{
  "train_examples": 101725,
  "crop_scale_min": 0.5,
  "bottleneck": "vq",
  "encoder_norm_position": "pre",
  "encoder_activation": "gelu",
  "encoder_mlp_ratio": 3,
  "encoder_expert_mlp_ratio": 2,
  "encoder_shared_expert": false,
  "encoder_layers": 6,
  "decoder_attention": false,
  "decoder_upsampling": "transposed_conv",
  "beta1": 0.9,
  "steps": 11800
}
Rows from block 3 of the encoder of a small image VQ-VAE, named by matrix and row number. Rows with one number within an expert belong to one neuron, the router's apart. Each number is 128 + 32 x the weight over its row's rms, rounded and kept within 0 to 255. All counts start at 0. Numbers have three digits each. After the name is the row's rms in percent of the matrix's.
Before each expert's rows are labels from the 100 images, of 14848, where the router gives the expert most weight on average: "strongest on" is what is common among them. Only what is clearly more common there than usual is listed. The data: photos with spoken descriptions (Open Images, Localized Narratives).
# router: router (encoder.blocks.3.mlp.router.weight, 16x256), inputs 0-127
# up: expert up (encoder.blocks.3.mlp.up, 16x512x256), inputs 0-127
# down: expert down (encoder.blocks.3.mlp.down, 16x256x512, transposed), outputs 0-127

# expert 9
strongest on: text has "sky"; text has "water"
router.9 104:148134145117142219108176122120118123105078170128099112140130141206145125166121187084150053158126114148129098143139130168152104132126128110101121159124089090144162145065111156143103099147143130104128169143153171159175114124125133159137088118123133079086102160040156165109119135119200110152118101141173067167091117123123105150104163125109105177101084103058102115110133143184079120100132
up.0 086:134131153094116100132066155066129105161159131145148100129137091158148119122104176190087155112140128086090107156134154148118108137161138084135123143136164096171095076159086118108139115145169093149115133138122099131150099163092208098105116158138163140200154121216164180105132168156143138144127168147173122100171095136210106166166092100121139161130139094110122187176134162149145128112145
down.0 087:169169104099115137095145114109104144140080090232114110179170159090120112105130106110130164167067135134118133102125106067118138148128144167078082135141053111123112161130205174117096112104178151163136128114132183082087113027148136117110121080153148132142134164147151142152154145117142104134102131138084109117116136134093203112086091058148118136108151130135131116143122084064127169120115
up.1 102:127191156129116121204101148137108132114123148151144089087142084099051146138136109098182114124098092190083145116145084108138120158115081128171189189190120161129099137134175119160099169122151119100141125085115128133126151136121103196108173152137147139114145146127127150100206108148140154161145090101132142133134095166113178082173099080088102109214159092201126107172176159120113121134183
down.1 086:121149119119080142096096213116130128055102159054144110161102108168177151202107153142167200191092119112154121182160177093099120151135144112102061142101114094110111204092093135116086159140127093140063131116145126129127133119136097090106146132104109187156144160102085098110092177096183136133133092126129116107099134122155145124164158101133095146106115126133084071156060156121244153150108
up.2 100:153171077151160111148113082138064123075166078109146171136110114182158057158120093099139089105172118110152168112110089140101107052128193126157167197132125181144148139152116104144134149099170124092107196156114104146061164135129072143041091135148101175195082143160136073162114170128157085083186119139153118086193120151139147178140140127172063114160154091154162163158078145150098135126112
down.2 072:068121142173117147157148132161153162158072186134155155115106130077114107147131152100172079168208119124141164126145159122150117136099093183094130135124128107092127073142108150161174130150125128164094120100097118200141127159128127116145117121105135109131119144118079121153104177108136162134109197137095082156164115072192109140103125178111156126126109096149104111135113103093144154143079
up.3 099:079108128091173122126085142186108125109142093155135156178102096103156157136153107103148147126170173184097144139188172173150147101074150155110075142158143110182082085139152099074076134094130169138207103136154124139104077121152121090174161114112123160202126099121134180131139096134121171094041122138101121105159173135149157128119173129215129120130151136137109131136106122142157165164115
down.3 065:160085119129127123117145127128099152161225147116174119140085140049101151124095139112151062132122106039128159126104111074149095082143100192111138057161130144088102133119120101144179145166112163061119162088101142149078149156130177076129096092112104115125125113069141099097120104143071089139196140162126200160104070180163133109098121152112114075116132176109165125052159070160118066107133
up.4 106:072151136112122123199057105168140153107116148146175060137155138121017170120139123141110071111072174135142156094146128134122099134111159141158156116124125179122131129135120110155133218120093086153105104084113110116128149164163128178160133106128178126105149136113111094080204158144121148140113123166094153126148111170119169129127110140112132094156194111185142139103145132143130151109146
down.4 111:124162118101106133037085169164198168110108112141159103074100111123160130162145150151155158092166058080140141143152130104118145216140141130075092097111126127115112165117127085133125155148132117159097204116121118169201142128141171046131095110094123159124166136127082098114091125068133190153116095128148133154124123118152122117128157114133101099099101124107114111095094184139156112119089
up.5 097:124149082136165151149113169164144083125120122129129152167094134173102148155116141110171106167099106167165143079193079101099144097076118123108129109111075146150120128136098160130147132134130146082146175156138134122125171102105126096139120103154096185148113113129148118099136080168147092160039108126128150142112121160103176109130098101116149154148180087160126182082144093174147080161093
down.5 077:145134104077095105131129124119105109133147154104129117119137129110132142131150117124048118119108135078134105076137121131081098130146103138151130122121161123102145206117109192115166120054121164095102109093113117137132138138184139140119115095083141140119201117105231097101123139104107131123245098114140118149137102152109166097122174097101112081114084120091136148113105142086116129116109
up.6 083:130125123128132104113157119130124133125172115139158198104122100088117128127076143130155248108152085117139113174130147060092095119111187086091057148155125117110087130180155094136133153091169136141132197149118101109096154168118129022127139142145078185156170114177119141147107128150064117117139125099118135043159132147127179112136099095172164102132175076123126147185105129141183092132129
down.6 089:119096105147103112232138129116129101184124209112150118119127128153163133091154100142113072156095160126109129132153113159182136127109101112147176155119182107186102113126108151142142126091130106137134085088090101199169136156117104178138128106151135046121135124076127125128166129097113132109123090149168121151106108146159099151127132160062194109136074121120131131137137164113076118125142
up.7 100:102103113075142117093099130107121168123143156122147131170094152108198128111162145127153114134142194113177103146120128138124089060162138113121056181106150098123121201123098135084138128098144137126078104162131107124095093181096144084139118134114131150162132167161113093142072107173137109099143148072120113133126138143119105143152180116147151099073116097138139148168091119087148117139098
down.7 088:163110089142147082176166091123108126113173132091147199116199109062125149152156131106109074156147097114133103099127132127141122088080105207106088080128134089112123079134172126142138134111106149100197169121148190165102124134115179130133104134046082088138187094178133145140106102202085109060099126176093132096151108135116099072125169145112113122116136190056114114124075094135181113097100
up.8 097:114131115110184136191104080179152073100143138175133070078164075172159051108153108088129108128155108181135110121159110095140114124108165107113118139111124109166136085163104143103124110067153153183151126146132145113155082130089150147161151187111110112131147105137126153144132142135180102091066151135096123120195125173139126156214132151207113036172162110132127149135117140192170119139099
down.8 088:157157132123105065110121111083093183133188137140144156119131139089078158147081110165160060160060131048101109106130135108140106115123100170084100079174103108102112135092198142144065167156081113097166136083125169155085133084142139096139087072129129119160143117134145129072109077140074121112161116106083167208116111120132184112097128098068102188106121152076146101115106104076127173125142
up.9 099:195119138116147111158051087101158145147140105134108138164145117126118131146154109119100143125162115167086116110164122150141159092102151166130134104188095144139104147133138126091135125145167152180121067125156162129138107107153154086232113130110173149169143094137161123162117080127120125136090099126131133132115170144152136121124180165232151110167126135103094140118109091169152191165128
down.9 074:165125094149128072165111166084079181128178137159179116185111131110116178139081145103130115110147126139107132073106149145131121143138153199119124090132133137148115142129132094117142138171182189108138142118121144157116152153091165143152107110156067124134109093123149106123104105147047150135184108111136177191141103127097135146115133105098118079128181115151132086082106093105071070109154
up.10 097:222130124164172121139139104169092097141151099167132225101097050128144114108117117092133133114148137166125108085110111137116140105162177086087147105134068184119128179160103140158205117083165145170181159132143141129088192121142100129147142150155162133132176126154143130189166116130147098169099140130080113136147216152109154149160168145217106130178162088141173121113108087201102085135120
down.10 085:084128137064121116104121149168154149112127135078144090113132132151148131137172116142155104086161065165166147117178121157081110157125150172155129164116169138146126125101100085125124114137119118133121136114070101177193092173136115110106084091043108148116127138118116107103086161079137155111126132156154118117178104090107077121123130167081119106126124129128126170167080132108191148113126
up.11 100:100127170114129108185139131107152161161124138137160064129164120131000162123131126131131075115080129086112169139150127097099165116109101112164078148154079100088153149136149136175083179131124085085115119099113104088139133100098113117031106124149084120111100169129164118080171106114117081164188147114201167152110068092111144117149086094087155118104083161157145124074166198116204116134172
down.11 082:104115123074129120126136154206136114112101109109131153093114131170163075077148099112115186099114132152073156145155071152105149216111135156150149127064165079188125164127110082128117129092157135149093128093089126143138135165127087187109177108093141122108133120159049097119156151140132212134107119192123127085151169170093124159129100196126129136165088144140102089157063195159139126177092

# expert 6
strongest on: text has "red"
router.6 111:196156099126138077140117142113099098129148132134180162148146160129093101082170125160137162169155101181179158109107086116151124142114172081184141168134096170101101163173118195152093154112107167101205125141081155151113146128138136175110091120090086132095058154146116123130131183168142163098178110149081154130059176117117118160164116124126115130169189179160148101124134167098110093113088
up.0 116:125150155150137174113160075098127145133139140153087126113126083114175176150081140112169112168133138079091090140141213171163121143139165122040088097179137115178150070135164102111160084139155149179137179079211126129124099147132159091139101154128165155169160085152127132169135105103098096129071143142149088126185129145125117134127121129185107096143110087137136105124075114168109123154162
down.0 131:136110117095136109081146131189153146169103137178153134076069147135197103181116130089119134174166133123144163118182144092125114154080130150064124135136171077211104152128102130122147142090168085150138108090092130177105125115114136078112140123104141113134175128095163096139141159066116169175183047145109108119125120155104141097126143153124149152124097098078141131131048123121132134156079
up.1 112:133162147115146145163096112151141135121167098085065082093121117128135120185126073178100126114087120115098094047183139202130119160145115193137172114135160131144152112117174136067117187150174137149112126108129148106165126111150076103104081101145168155136129074088152148075096073112120113197095146124152189117160075141126172095135097153142170127162031132156157135116099099136144153147106
down.1 110:163096123137095100129065125132118116165112152097123189230118114153192157178132124180216114097117142166155114120149064129101086095188107102099078100151165092161119185135140152134081139148118116116111104106152135170129123130093106090174128134054125111141087118130146186117123157147129120130148117080140139182116157136154090155143138126156129102110108209120128113155073138106079123116198
up.2 105:083128114160123204122118137136146109104121145107161105127136110146120139210123173064079094085161095113097102183097141095136153134118128131125140139107097128145174106108125140190124164177140066165110132114111112106177132133080142154165135131192141090084156203150145136150175114155158116131136154100169065126131121200149111121127177102110131138102112088120081181137173192133116088089100
down.2 124:161085128155106094161130088096054151142200149117136157171169091132104159159133121124093071100094148135117126109143128112131053040123139125182141174129169088086109082120115188120154109144144160168181137129110097110095127143122166168102109115143097090146136082093126124092143186137093104069184137116103122171129074205173155172115172084112127155132107136133168145103136106108098118086127
up.3 091:113110207089120136167127109086136091130139149122123063130156129147167195130093149125086149054159122121048130191107180121112135149121123109090111148188170115087170098123150124135176072108163113148121150103129121128151142155166166100135160114159139111124119106094182116086182138102119173159143134099135138156195130146115144137119109098116142174155125076067120110139127171124152063150136
down.3 086:171116171123141106134152121127106135159127149119169144159126165169135110176129068168190112093090137097106125073149117140104092003094098099090110067134122155193127134133113112154084147122138092118169117102166144162087145118168070158168114169118094083136081101183163151098172131162117159081163047094110134213164160074116089126139112145141119126138167103094167146151112206099058150087201
up.4 094:129134107116114144134161103193199163108155157126125145135175102187119105149145158063183095118140124123137115117125132151114099117150158121155091120132159108106091146120108128118160143129159086103132095124111102109143090130113111071094096180180086154102129108122130103139171091087112138165133159131157121077140137145161127088111105078129149076113094132057105173107097130217168098119123
down.4 080:148109115173125133163208141148099078151167121104130108111091130145169084146166121148117109149118109123104176172104163094157201155096105098150217130105140102069125128101107118142156125133156166127155148145098114161104158116091177195144161147140109110134175142118094151136132085137132121089144136144114171147109169181188154114145103101153145097162175106154121098102178149097052080129143
up.5 106:107144139185111134140081106174185156132126111159145137109097137153120150128129096092121126124097134110074129133103157135116149157136108155157166068141115136169135151098172082116095183154102139139081096109125197095125116196091123121115132100147188047139161180110110149154177103123134122124114139125177105081217090128121129153111153127123147116095061116116108197127158120092052155167112
down.5 088:143073113116106147136184139104105083153136052100099153094131131148093083117145138093115155140149149143091133166095138130174150118134113095143195173093088143063105092157127140160160161131157100129105133152084031089093178134163122171028161157122125187130142149099135113094183102138144117192135109101140095121112135144106169083159108149154147175177098098141098135088152097147154066146151
up.6 095:094150214054130126109120142134086152155128109100163136113098102083171134156157178132138133146066163102099117172163138169127136069126065139113119106181182115128105096148141115103112097115142152160074106101177107104096077141174127090092114144125166125221140133122166083090156131107144145164123107072137142158158131095103123113097112150147145151076123169170150141158084085157152175138194
down.6 110:149114109161125175116139179193168056065101146137107116069106155052133077121084118086149176116205101143109168163088142069184164182114116116104127158129124136091148090138123103158131129105141150102088176140072143110145133146123159106103150103143153180122153165137129133186120105094170144094116130166124117124152144192145127093136069139112134103142090084206119127143145068114170054146119
up.7 093:121152158113073157177097159125087131167123183077142126069117119177122106171153159091091097116146131108085086141095156153153080165170151113121127163142136111167205131103131166124127157156154103121134113111106123176156164099119087094128133136177134100102144157078155173110097160071140129120122149158203084111134115102081109128126168104087122177134133079099164085131138138152081118114172
down.7 087:115187148108111141150118101118142114117096075189108128152187126079129111116144119108136214136140128113155130107116146065104161140108134144158151136111099232075092129175124120094133108107165105116099143159133140082033093121161157182084171144144144186133130118224173111153180120184139131195097093163163098096127165150112184110113123131176136122119196088242109172131167101131170112141163
up.8 108:147085152093135146159103108133088136127112147096091098116156102085159139149071119109071122125093173075075062145161122151126114136141115144100139120165127112152158087131157126080162174111114158136153128113165137102108133111133112124120119131160180137167181086086153091118150075102119101142116113155151163140169141135106127123118133156165107164136115106146144107089106092221144164131167
down.8 132:114130100105130108158193175107087119148125127084137212040066134190137101149134164163149142129119158112144136122140094151124094138124112121152159132125173072187143096035104177155108124115107084147103109107117138193084119136125081169152150124113152070103168136119110141061136127133139110100110117118106096185118116128121129097149160133133152133152100136083096088145108157121114109143102
up.9 098:042127134185107135088169137059115047135103099113149114091148065163151146129062203152110117112138061103089080148146127132148105177196103109143106129170145127116096105176113137181139110152136096142094197129121118124118098195080167157090136147144144142194172167181128135149099128181158084121125155139200101123201115110126108191121174111145046142119121096118147177186080115066178140171104
down.9 069:112160114110160136140158094151110189120093158130100061125143150132101140105146140135154081077093117167141075105142132144096109104049105188165132106102130115202151128061154152100149113168144142109136154128211179156141108068121140126134081121134109087097171087169122077117141125162066139118086131073132138156136091153151164081074106124068167130122145114140091113104144140149093129114143
up.10 116:110103100128167134167128173161175177107108154047150099099083084118177118141143112121048144071184143112135065110151152138150107121149060155179119146102107151166170200122116082152069163154162148125172136095142138091105147092097135120145091164058132111190145164087075116154102090127115137147113113130111141069143099145077195076117142137165187128130122173140130134087099116138090173154044
down.10 112:138107133097153125149125129111119055104129155117138115165146087144111105109139110138181121191089166081153158146118073182146138136075131085127110105069176113146109118131121120143112121135080183105122111073119118103153101144145108072155127113151152156114097158126161138106187117093140187103110141122102160120146217114102148124131070162126124106139123124132100145114166109110127129145142
up.11 107:109125113171141162114095110125135196131128124098112106095081072144118107182131110113097118104149102097084098086128155115079164143167116162142177104105135120148145152086148116159172229176136120104070110129133145110151179126092128148114104118154151159114178147095106143176155087130110134170066160107178107094199098127174149147132158132130118085176083118104133178105132158112113150136117
down.11 126:134101123133088106138171134102063092126168110122112176026136145100098093173102099150092122105128143070097143144129143149188092051151130105163175163128151129125107076103094165129168094158150132134160147174090052085101119130109095184143147136155113116142142117102094102103158163174109098092157086177143081152093092201165156087118139120096148090203114090134129120135181140166063098105142

# expert 3
strongest on: text has "grass"
router.3 101:143098156085112097159124129129189125133162090088131119212077143109158108098105100138092178119085192157112108145120095145130150119127088186110119076158145162140089121150184141094152100119072100172129099091137150113077121156142089069182149057178167149183117088146145105120145102074062143107104112138152123109136169098082160173062103140130189156115155105111160132074083084140109142224163
up.0 097:146160123127162115111125147113088111140115169112114151097166174145044168201138116134115071150133133081113147146137091146123080123136160104203167137114110151106145081121111150170137185154202125069149133145093089045154189078127104142093109169103099159069107163095131105078153114142178145133105118111143156105137079123110129066155103103104119124124078170118100125137178134131127110074096
down.0 094:098178169111144130120157119094122136116161106145123122097177125149101162144159160103100064160118104081125134149109162119191079063118134104138110130131081155072136120179142182107072117161043083138076109138178145103156124050174138160107077107135089145133100105184142131119119146183085078118088184084167108149134082069163160074084131094109105143065112147129165087151164160166184137047159
up.1 092:152084095158138200130142108122083151142134177141152153121173165162092189139143102082100078159156112096128096142121180168095130111148154121096106150143098100097163132112093089200138169121223111106102122163117079135108152110127151133081146157083096103088171164140152099156115145178186112091123165117140115129107110155178091051147153092161080118088105136106097100146119166143185113115137
down.1 084:096101126110132084118126106056109191139146140110127117146180106073097179129168140145160046138107138124119103054093123130074080109179132126126078146183172150105135142146163184079096109121053121144114066092179167092171096117164117115149091118145142145104190115157182141120128151130075122087177160137177109116144104108118092106130134144106113093106089156105158127124169152102132123121117
up.2 106:159123030174093138110186179107087099086171163124128164056158091158103101147142116146107122118183102129193074093150120118151112141158115102111087172062110106088120160155087085198155167121110107065122129091128111129143198105164128148097069183121071117080099139144122137101084154155153136133128141108116147117142120154131091100171182120155108120086130131151110122169098143107167084066100
down.2 114:109155152104129132113108116097105154150099116144122206136188103161140136167145108139174104115129080161177087058169095116060112109159156137095102100134152148139106126121149116119079103175143153162150152193136134120140091123122153113100073104060133168119135115207131162138113104147106120182142101109128142115156131086108105150107157124180096099111145141071122159121136105098138136083161
up.3 102:078097149055170145122160144100104125161221151135157173098118142151158127143150198155157176136148116148106134141125176109158132124135106144086111143152155066113125108131033137149108128137148111151081136107161082147090092091080112101143145118126146146148168148152187086117114171176130179119145151057147121155163098187152121127111182092151124097072093146146132077149143171175191104123153
down.3 093:128100102154098136126115115148198120127078193089115069151115104134115131123132075061128164107099157171104095085113109100061199165122126099121129167096118155169103118134146131158115152109116170155127123116123144150169171132121130164096163154150141143130187179133048149190181114067186169134135160149110104104139144124114101146185061158141122125131134120207117124132119091093195179170142
up.4 106:103092107117109131134179130084141148090124137123141072129146118113031213157075122101108114136112139134194078165118174129148161171128116103112015146127106106118141139128118041131115190143145092126106134118111050140141140093121098132110184124102099139069123148135089091140165121081129153115134144104116146121100123118151124109122097157086146098068111133144099112099058118166169101153177
down.4 099:116146129136125121115183117166095068134163139110110138078157136176130081098104142131111087204130130077103146165110153137158118102111077126164182160077113137129102054132089100147148129188114127106119168181096117134089143186125143143084146151149122119132101135106116107125131116196153089146122089148129127106089050150166104109114125124086077169138111124165147121141135099146108134088119
up.5 124:139154079142146136083092157150095134129148137112169151109136093078121143162190129173151115147208099129153169122154115114157130123107131087148155140108113091122111180157100153146047162099165184126106089132167151120137110089128101151112116165070149160115115165096135186100125169142143141114122116088111178104087129174136131087155137149171108092153089201153123138130109186117169193152062
down.5 131:101113154132130153157143118182146093108129141109108099155158143159126113103169101163156107139089131097132142184123077156142170152124130095138120088123115159124070089129144059168123136145103119132091178153138105123153151098125167126117149137144098138117036169141090120146221125134159115088070132152111183078141118059141066155106068151192135106125129164183122165138119199133134170100151
up.6 107:098153087123142134110152096163124128097128116098142119153093125091138141084102123194147165201153119119100086106101107117109100167144124090075100106167098131103112125152059202143171154060133093122062146212119113083087142125118117088109101150127167163159117147166086105161052149161141072145164106117091103083134134076074159166129078079161106129073169106112202140150116162185180182120193
down.6 091:073094191145081126170157085040172136098162185100102150101130089075096130113151136085102106092115178126111124127095168170202132112143108146160163144096150128117113128127110126147091124114108116101088102127130065162165120139123131089112169168133140108126121100046143160124073137073138118112083122145156092136120112100160091109177144133095163057129063160165153152156186151118144071147157
up.7 084:135106094149151136124144116055156157120142136107114182141099128136075194114160146129106119114099166139181095155146124096151153161094147109132122102089079094089163133114092119134098133063124097147146066116163154136150090081081118150114125145146120123110065154097100133171106129100136100052156177127126156113149116092152125139123141155143126114097122175128118091122094171131153169150120
down.7 071:127198127132105129137095118157044127099155132137136140097123177144125093163122120133073135139117104117114156161167127132121049019107093119128106128156091113107182115088168081127178147166189144134137154142143100085098153158085184100104093111095137144147095134155118092130079081207142105132102112139110152113101121121103145123091140108113134123122127084056117127123146111186099099089109
up.8 107:148107041129142125148123109198166155161154150138151110120132142098082043132191155133135107171126103187167109124151147049169140140062198137148099133028057117119132110144106137156072145185098138072092052210139164112152147144104135153127091136096065142067097134115114082133112108167123086104107140136160147099098093164155132114125126117145154102154127143123112167106103133105158178128091
down.8 099:168141141108142123144103132092148139126097137094107124094092162109104167114082158116076114073146132085080111080085164140120137155194126105143119115142126131115170143121160115113131113112174143151111133049131150117130114225123094079124124137160143138144219100085206158135112105120120128131135103158166111130141127182091171171149156104098123089168149123211157105138104101133096049163105
up.9 091:117094128101157227190109095091142160117133100129096088137118131093160137126136107115096099131138151123120132129112066100121141128093092121101153089180154048126194113059143141118143108127104127162121087095119153121131083052125146125158130123125194084124129153077168145146125104063132087095120117122104148210083129102177146129120113152154127135063060161145097118081130122109136154145155
down.9 087:101161146117136177038141142161123109100090083107121132140153128105124109168112098113151212151111088091150118151123131082082116073095121131129164109114051156093154106099141124124104119185124148103140218137141115094116129176141190136091118131095123129155143155236118095170142126207195137147077122111073100126139124114150141099133098108106089145124163129124097109150120134166180176124145
up.10 099:138132105158116170129129122082102119131135179171136136092145182199074169149154143098112092130150120081128084147117196151103137162143152097127098170126107131134151102098103063210118199154215072104151140172127086120142156101142149138096130160105088087082145192136128086141123148159192129078124144112135086131129084130168095069166157067117114099081102139102097090130162172106173088099161
down.10 095:119089154098119118115143115055154176116136136132121145158150088101144138132136138137187072131132138122127118100122167080083106128124151125092071121157156150122113150116158199060105099101086137175107077039175190115159081114144078111186129143185143167154157107117153164108154134094087149107154167135163101112152123087106130120130119182131183074095104120130138107137107137113157114163142
up.11 104:125161121206134108051129104099102137120136110126148096079161095109119166130096091113204132134133069130147115147125167132128143163175161122158111174101148138090096131179107115135108136095153156120127196158093119125125140173096152162113147182067108155142155121180106200120122142171139083124140144125147121084128117133123116143176137180098034111157191126126134152165132099119128123062115
down.11 096:162154094066205124092126123120104194175139102165136141087172160153126143125130139097158104168078061085116171087155142095113123197107152144144138051157125142108145100133178122125193135139160091154140140182151172104113120133127130127124075070125116142087114120195141096098132087167051118142126117135122175069147094109103125109044086119183087122138152131102106108071117109155147116049139

# expert 11
strongest on: text has "dark"
router.11 096:079134130162090104151091140094166105125083120118128118082194136100064129128170106091145111103084085142137133078116086120100111086124102158174179136104147150133122151112152076137134197164117102073157135120095100108154208088128094125063133090159098137087149146131090106134139109136126105168109107166109137084126081127135154057115146134062167159176116094149107132133171147075106137123126
up.0 085:157117128121122131189116137128119127120148092139152098128144129077164205134105107126123117198146139099077092122167113158110137132158110127094067166105160103102125115123144152145154136073150107162140113125184138158095108093087115056141154148143157128183152214165138154080131101074181167136109096120102096183128168126113019119142099117094076116097092110093082082123111095199189133106150
down.0 083:107157120148117111188063142072197118111117115114132065167186141108156150086163118123072106082151106091154107135119123086138111162167135115154140133136103157082159164148097148102134122178127125105050134139140147080184129168178161220152136130154138166127147142103046083173084150152127151130144146154191135104147089120143154153130082144114177145129123149151144177148155126138107115155182
up.1 095:128100130107151113062128101177078094135135123109174089093166171102149114160113143156173074134128117135179175160112138091194084135079148129085121129086121125122190097134123110163126139143107098076111124063118147149088135104150168074131144120119144094150126134100165144078062199092118133121166178104096176099071117147198114117113095167113108103128093140084101131158112113150134124145163
down.1 095:121106115141108120132130137051129166147154140146123085158153133101159192144123129127147086140143133142124117086153138066104096059151186142099075146128087064137115102132152142104140144141122133098145106082161125155127141125130132121056113137097087122132143122129112095076131116126121132133164099158076146122099115076091111116125162136129109116023106092061148094123003113135164130093133
up.2 070:195101134063121114148108108131126136137126159116081118150104111107179167096099126153083162213134154129124113114182087138111119133186099123086110132141099114127133095153135182120145116075113138132134124134164166123106074116138077120179145154128147141178139123147146108110132117110131174127155134130095144173108196148086089095149119120174088133108117118153151057112117092244193174135137
down.2 085:163192160106134109111131144057118124119127090151132091126166140134138161090135111129086112089130106074134066120128117134111096136161124109147129169111113150094130190147102114108170111217167136101096095101189144097114126132143143112161093146148075114140094127081097075134065138165127159087125099081132113053135088141151176188116127103105162105132107083063153131145142145172080036138130
up.3 081:197099137084142128135113093149068094119149156095106108126114088149144131110107115138081142139108150125126120117161092171112087144125127136113111162136066129125133146213116191087115147146163183120130166154118149088105104116144106109145152138085171144162124106081140140112129126099172135134150153131123163132086186141112125145156113105203090145111149124171236152106116084181156173128176
down.3 094:156147136039111126147168152082101089124168109100093150136135129139181087166086140119102150128127133051144114118128130128137088162140126114163164162153160135081114164156093167085125068158172129098026140160143142114083101165110091140151130151097144184134136091083133089129055120164122125147120123071181113110107113155062132123136143167128155129184147144167169135123157125151097078141170
up.4 104:174104095139166081090123101132126130150217163123167148142098094172152135103057110187106181202129151127132112144130126170147136121129139093094090093092112117058125118180106140110146145073144118155129166133133127138091124158140125132141104127137137148154121102255121144138118145193101108122153151122183126175163162118166084168187086119189108123126195144140162128148101099143137135164162
down.4 114:148156108130164140078182168183106139134100059147114164118122129120148139167084204146139172155125076070126117109133157072091124141127105150122099117123091085069119130109133150119145116166129105097047182173160176084080123147057164128109096143064106160104121126202115111159094133164123061150124130110142140096150107120108125113116126103155105125051190138083116129112057098112094094096121
up.5 110:163125093149123083123128128136125121164209127133186146160103115182121151065065124175112170193124121137137114166114127150152126101161158062084078130117109122065133095152083127136151134062109144149109173131122134141113136149131136121122135125104095150140122139230102155118123152188110138127159150126157092148148175115137093164186070111133092142126198117128188114150110100111148113126154
down.5 121:119147141137147144064152161169124142111112050135134118155154127104122133131082165135149199179158098085116144148101188068101162163130124140133108127127091102064113090139112110124126118124135102128083191192129122100079124153087170109097131141074136178116116131205140110170114163162119090148150116137132127056156166134121122102125103125163090122059223127147145122121058092112137105121148
up.6 082:207076071096091104148099099138106129120131136140093124166110108110145179110102111194099129181130168108118079127209088181085161151178120121099105119143091147121114118196099170080144125099125133162162132120171167152129096118128148139130119159116184197131135109114099104130146110107149150145150133125112144121124193125104068147125127096181091133116125115138169097092113080213165172093145
down.6 098:109184115083117100141093151084110111099152090118122088107174140109135153116120130125110129102111103063159123121139122143135073128140102101194130164157140157053130185131086171094150095211136141092055129147147137091111112153162149133163115127145096143125131109073118084113020134180119130129100118098193106107112084133124179134119162090091172120155115120149148136114187147159086075135151
up.7 092:106113176111139122110137102096141119148140096106138134125076169116121185170127140119185169148141170139115069144095144117122169138181150142134133101153176133117102102111172068154124116101116165157155111123161143148099149135099122132125198110136118101126121093111132096151157109084076116118160110112123115144131125145118139098064063164151187087155175132116105178099136102133124124206139
down.7 085:114116179083157128082091090166119120131106153189146108177173091172157052092140087133171124185078134184124132135111079189100151127062091134142140153099130120181077111120139121121100131141061193146105109154115143121185122162141153097118123108095168098141045133186108165141152124119112139112150129151115144123156137088135117163102138104117115113124114131151131122139161167104162175116198
up.8 090:121131132086126162107164184156118127193148171139183099156091141139173118146093194118141135139116181087095131154127121155141146118134145142152129091159111090135205143115117146185115107109084146156115175104158150178118114167099104134170137124128140101163108129069152126182145155124104125059147115108172150178140150148131113173081157122194155124114145160087093086138068121125097088173105
down.8 107:156103119135159133123120123141146123167116152173137145107056132117130169163108145119131111098149162077051120141134163094078108131163120131080169140146143061135162122153111126129169134091184140147109129122088144172103133082093071108132131153095169101122181151040132126136141153069150104117154147144135137155149147173124092154162117155142144112112147122086175160136055056111109087134139
up.9 086:162070091127102067156116080166057114095181158118241170169102166163137202074038136146103119149147150119116094136122109168140165082154172089121114130147076125161130139149118180155136141110068144144140151119140138178128126137136174165139129120100152184156112141125123160137125139142091142108168153134159097084133141062140069123144115076168122132114133141099119105130110110153141114125117
down.9 087:109126098084087074160114156108112124116163133133134198115140138083125092178113174159142109126150113089163148092115114123158135092144140118145150139096129098133094133162087191143124116135115163131061157139108102145154116135129139191161137113073164185135158115130147095167145149118100097195147129148165126174090127086101110062112166106146136101174153195168171080092161130115126124128141
up.10 108:149095098105145083096143104105078095142202157128169182145093122152132106129097138135158163158156144105113131163106120127153087093154166068105104116161110107084099114172069138175156137099078123130105162115112145159084134150142164111131099153114101153112068134215125156115117129150108125089165141086182095137148213079118095196152117102169102154112142120123169127132108111167176085104141
down.10 112:135143140127176156124114103138178168118075106170101083198163104131107168055163143077105162165140135190112108149132169120077164185112089156188121136113119205111092094147134079106163129094160102099141132157149172107120115113152174126115114141109131153100090112146168118142120168108147133122128124116145157046143157150130152138136092144151126157109162124162146185160130108125173085155130
up.11 089:192050130092120095123128088171087071111184138128215155181079155191135135102077111148110133139107176094137139119108088167120140119136156141101123102166060135135112160146122161127133145097092203148126167148123146108103136139138134118138123105092151159162139109090142147152126078132088126138140156137130164117153182143120104132091124116217158169119145118140239136105124086152147154144131
down.11 088:125143148070081094157144165116075126177164096139120174111173166133132086138131156151127106148131125104145128123129131186163119087107147153147148161112131116123075127143115166131129081146129155109040160153108098135130107139120135168167092112055152187140106078154163115132113146156082089142123120123180136147074140099130124103091175116149135103193163156149122095129146128103112102112169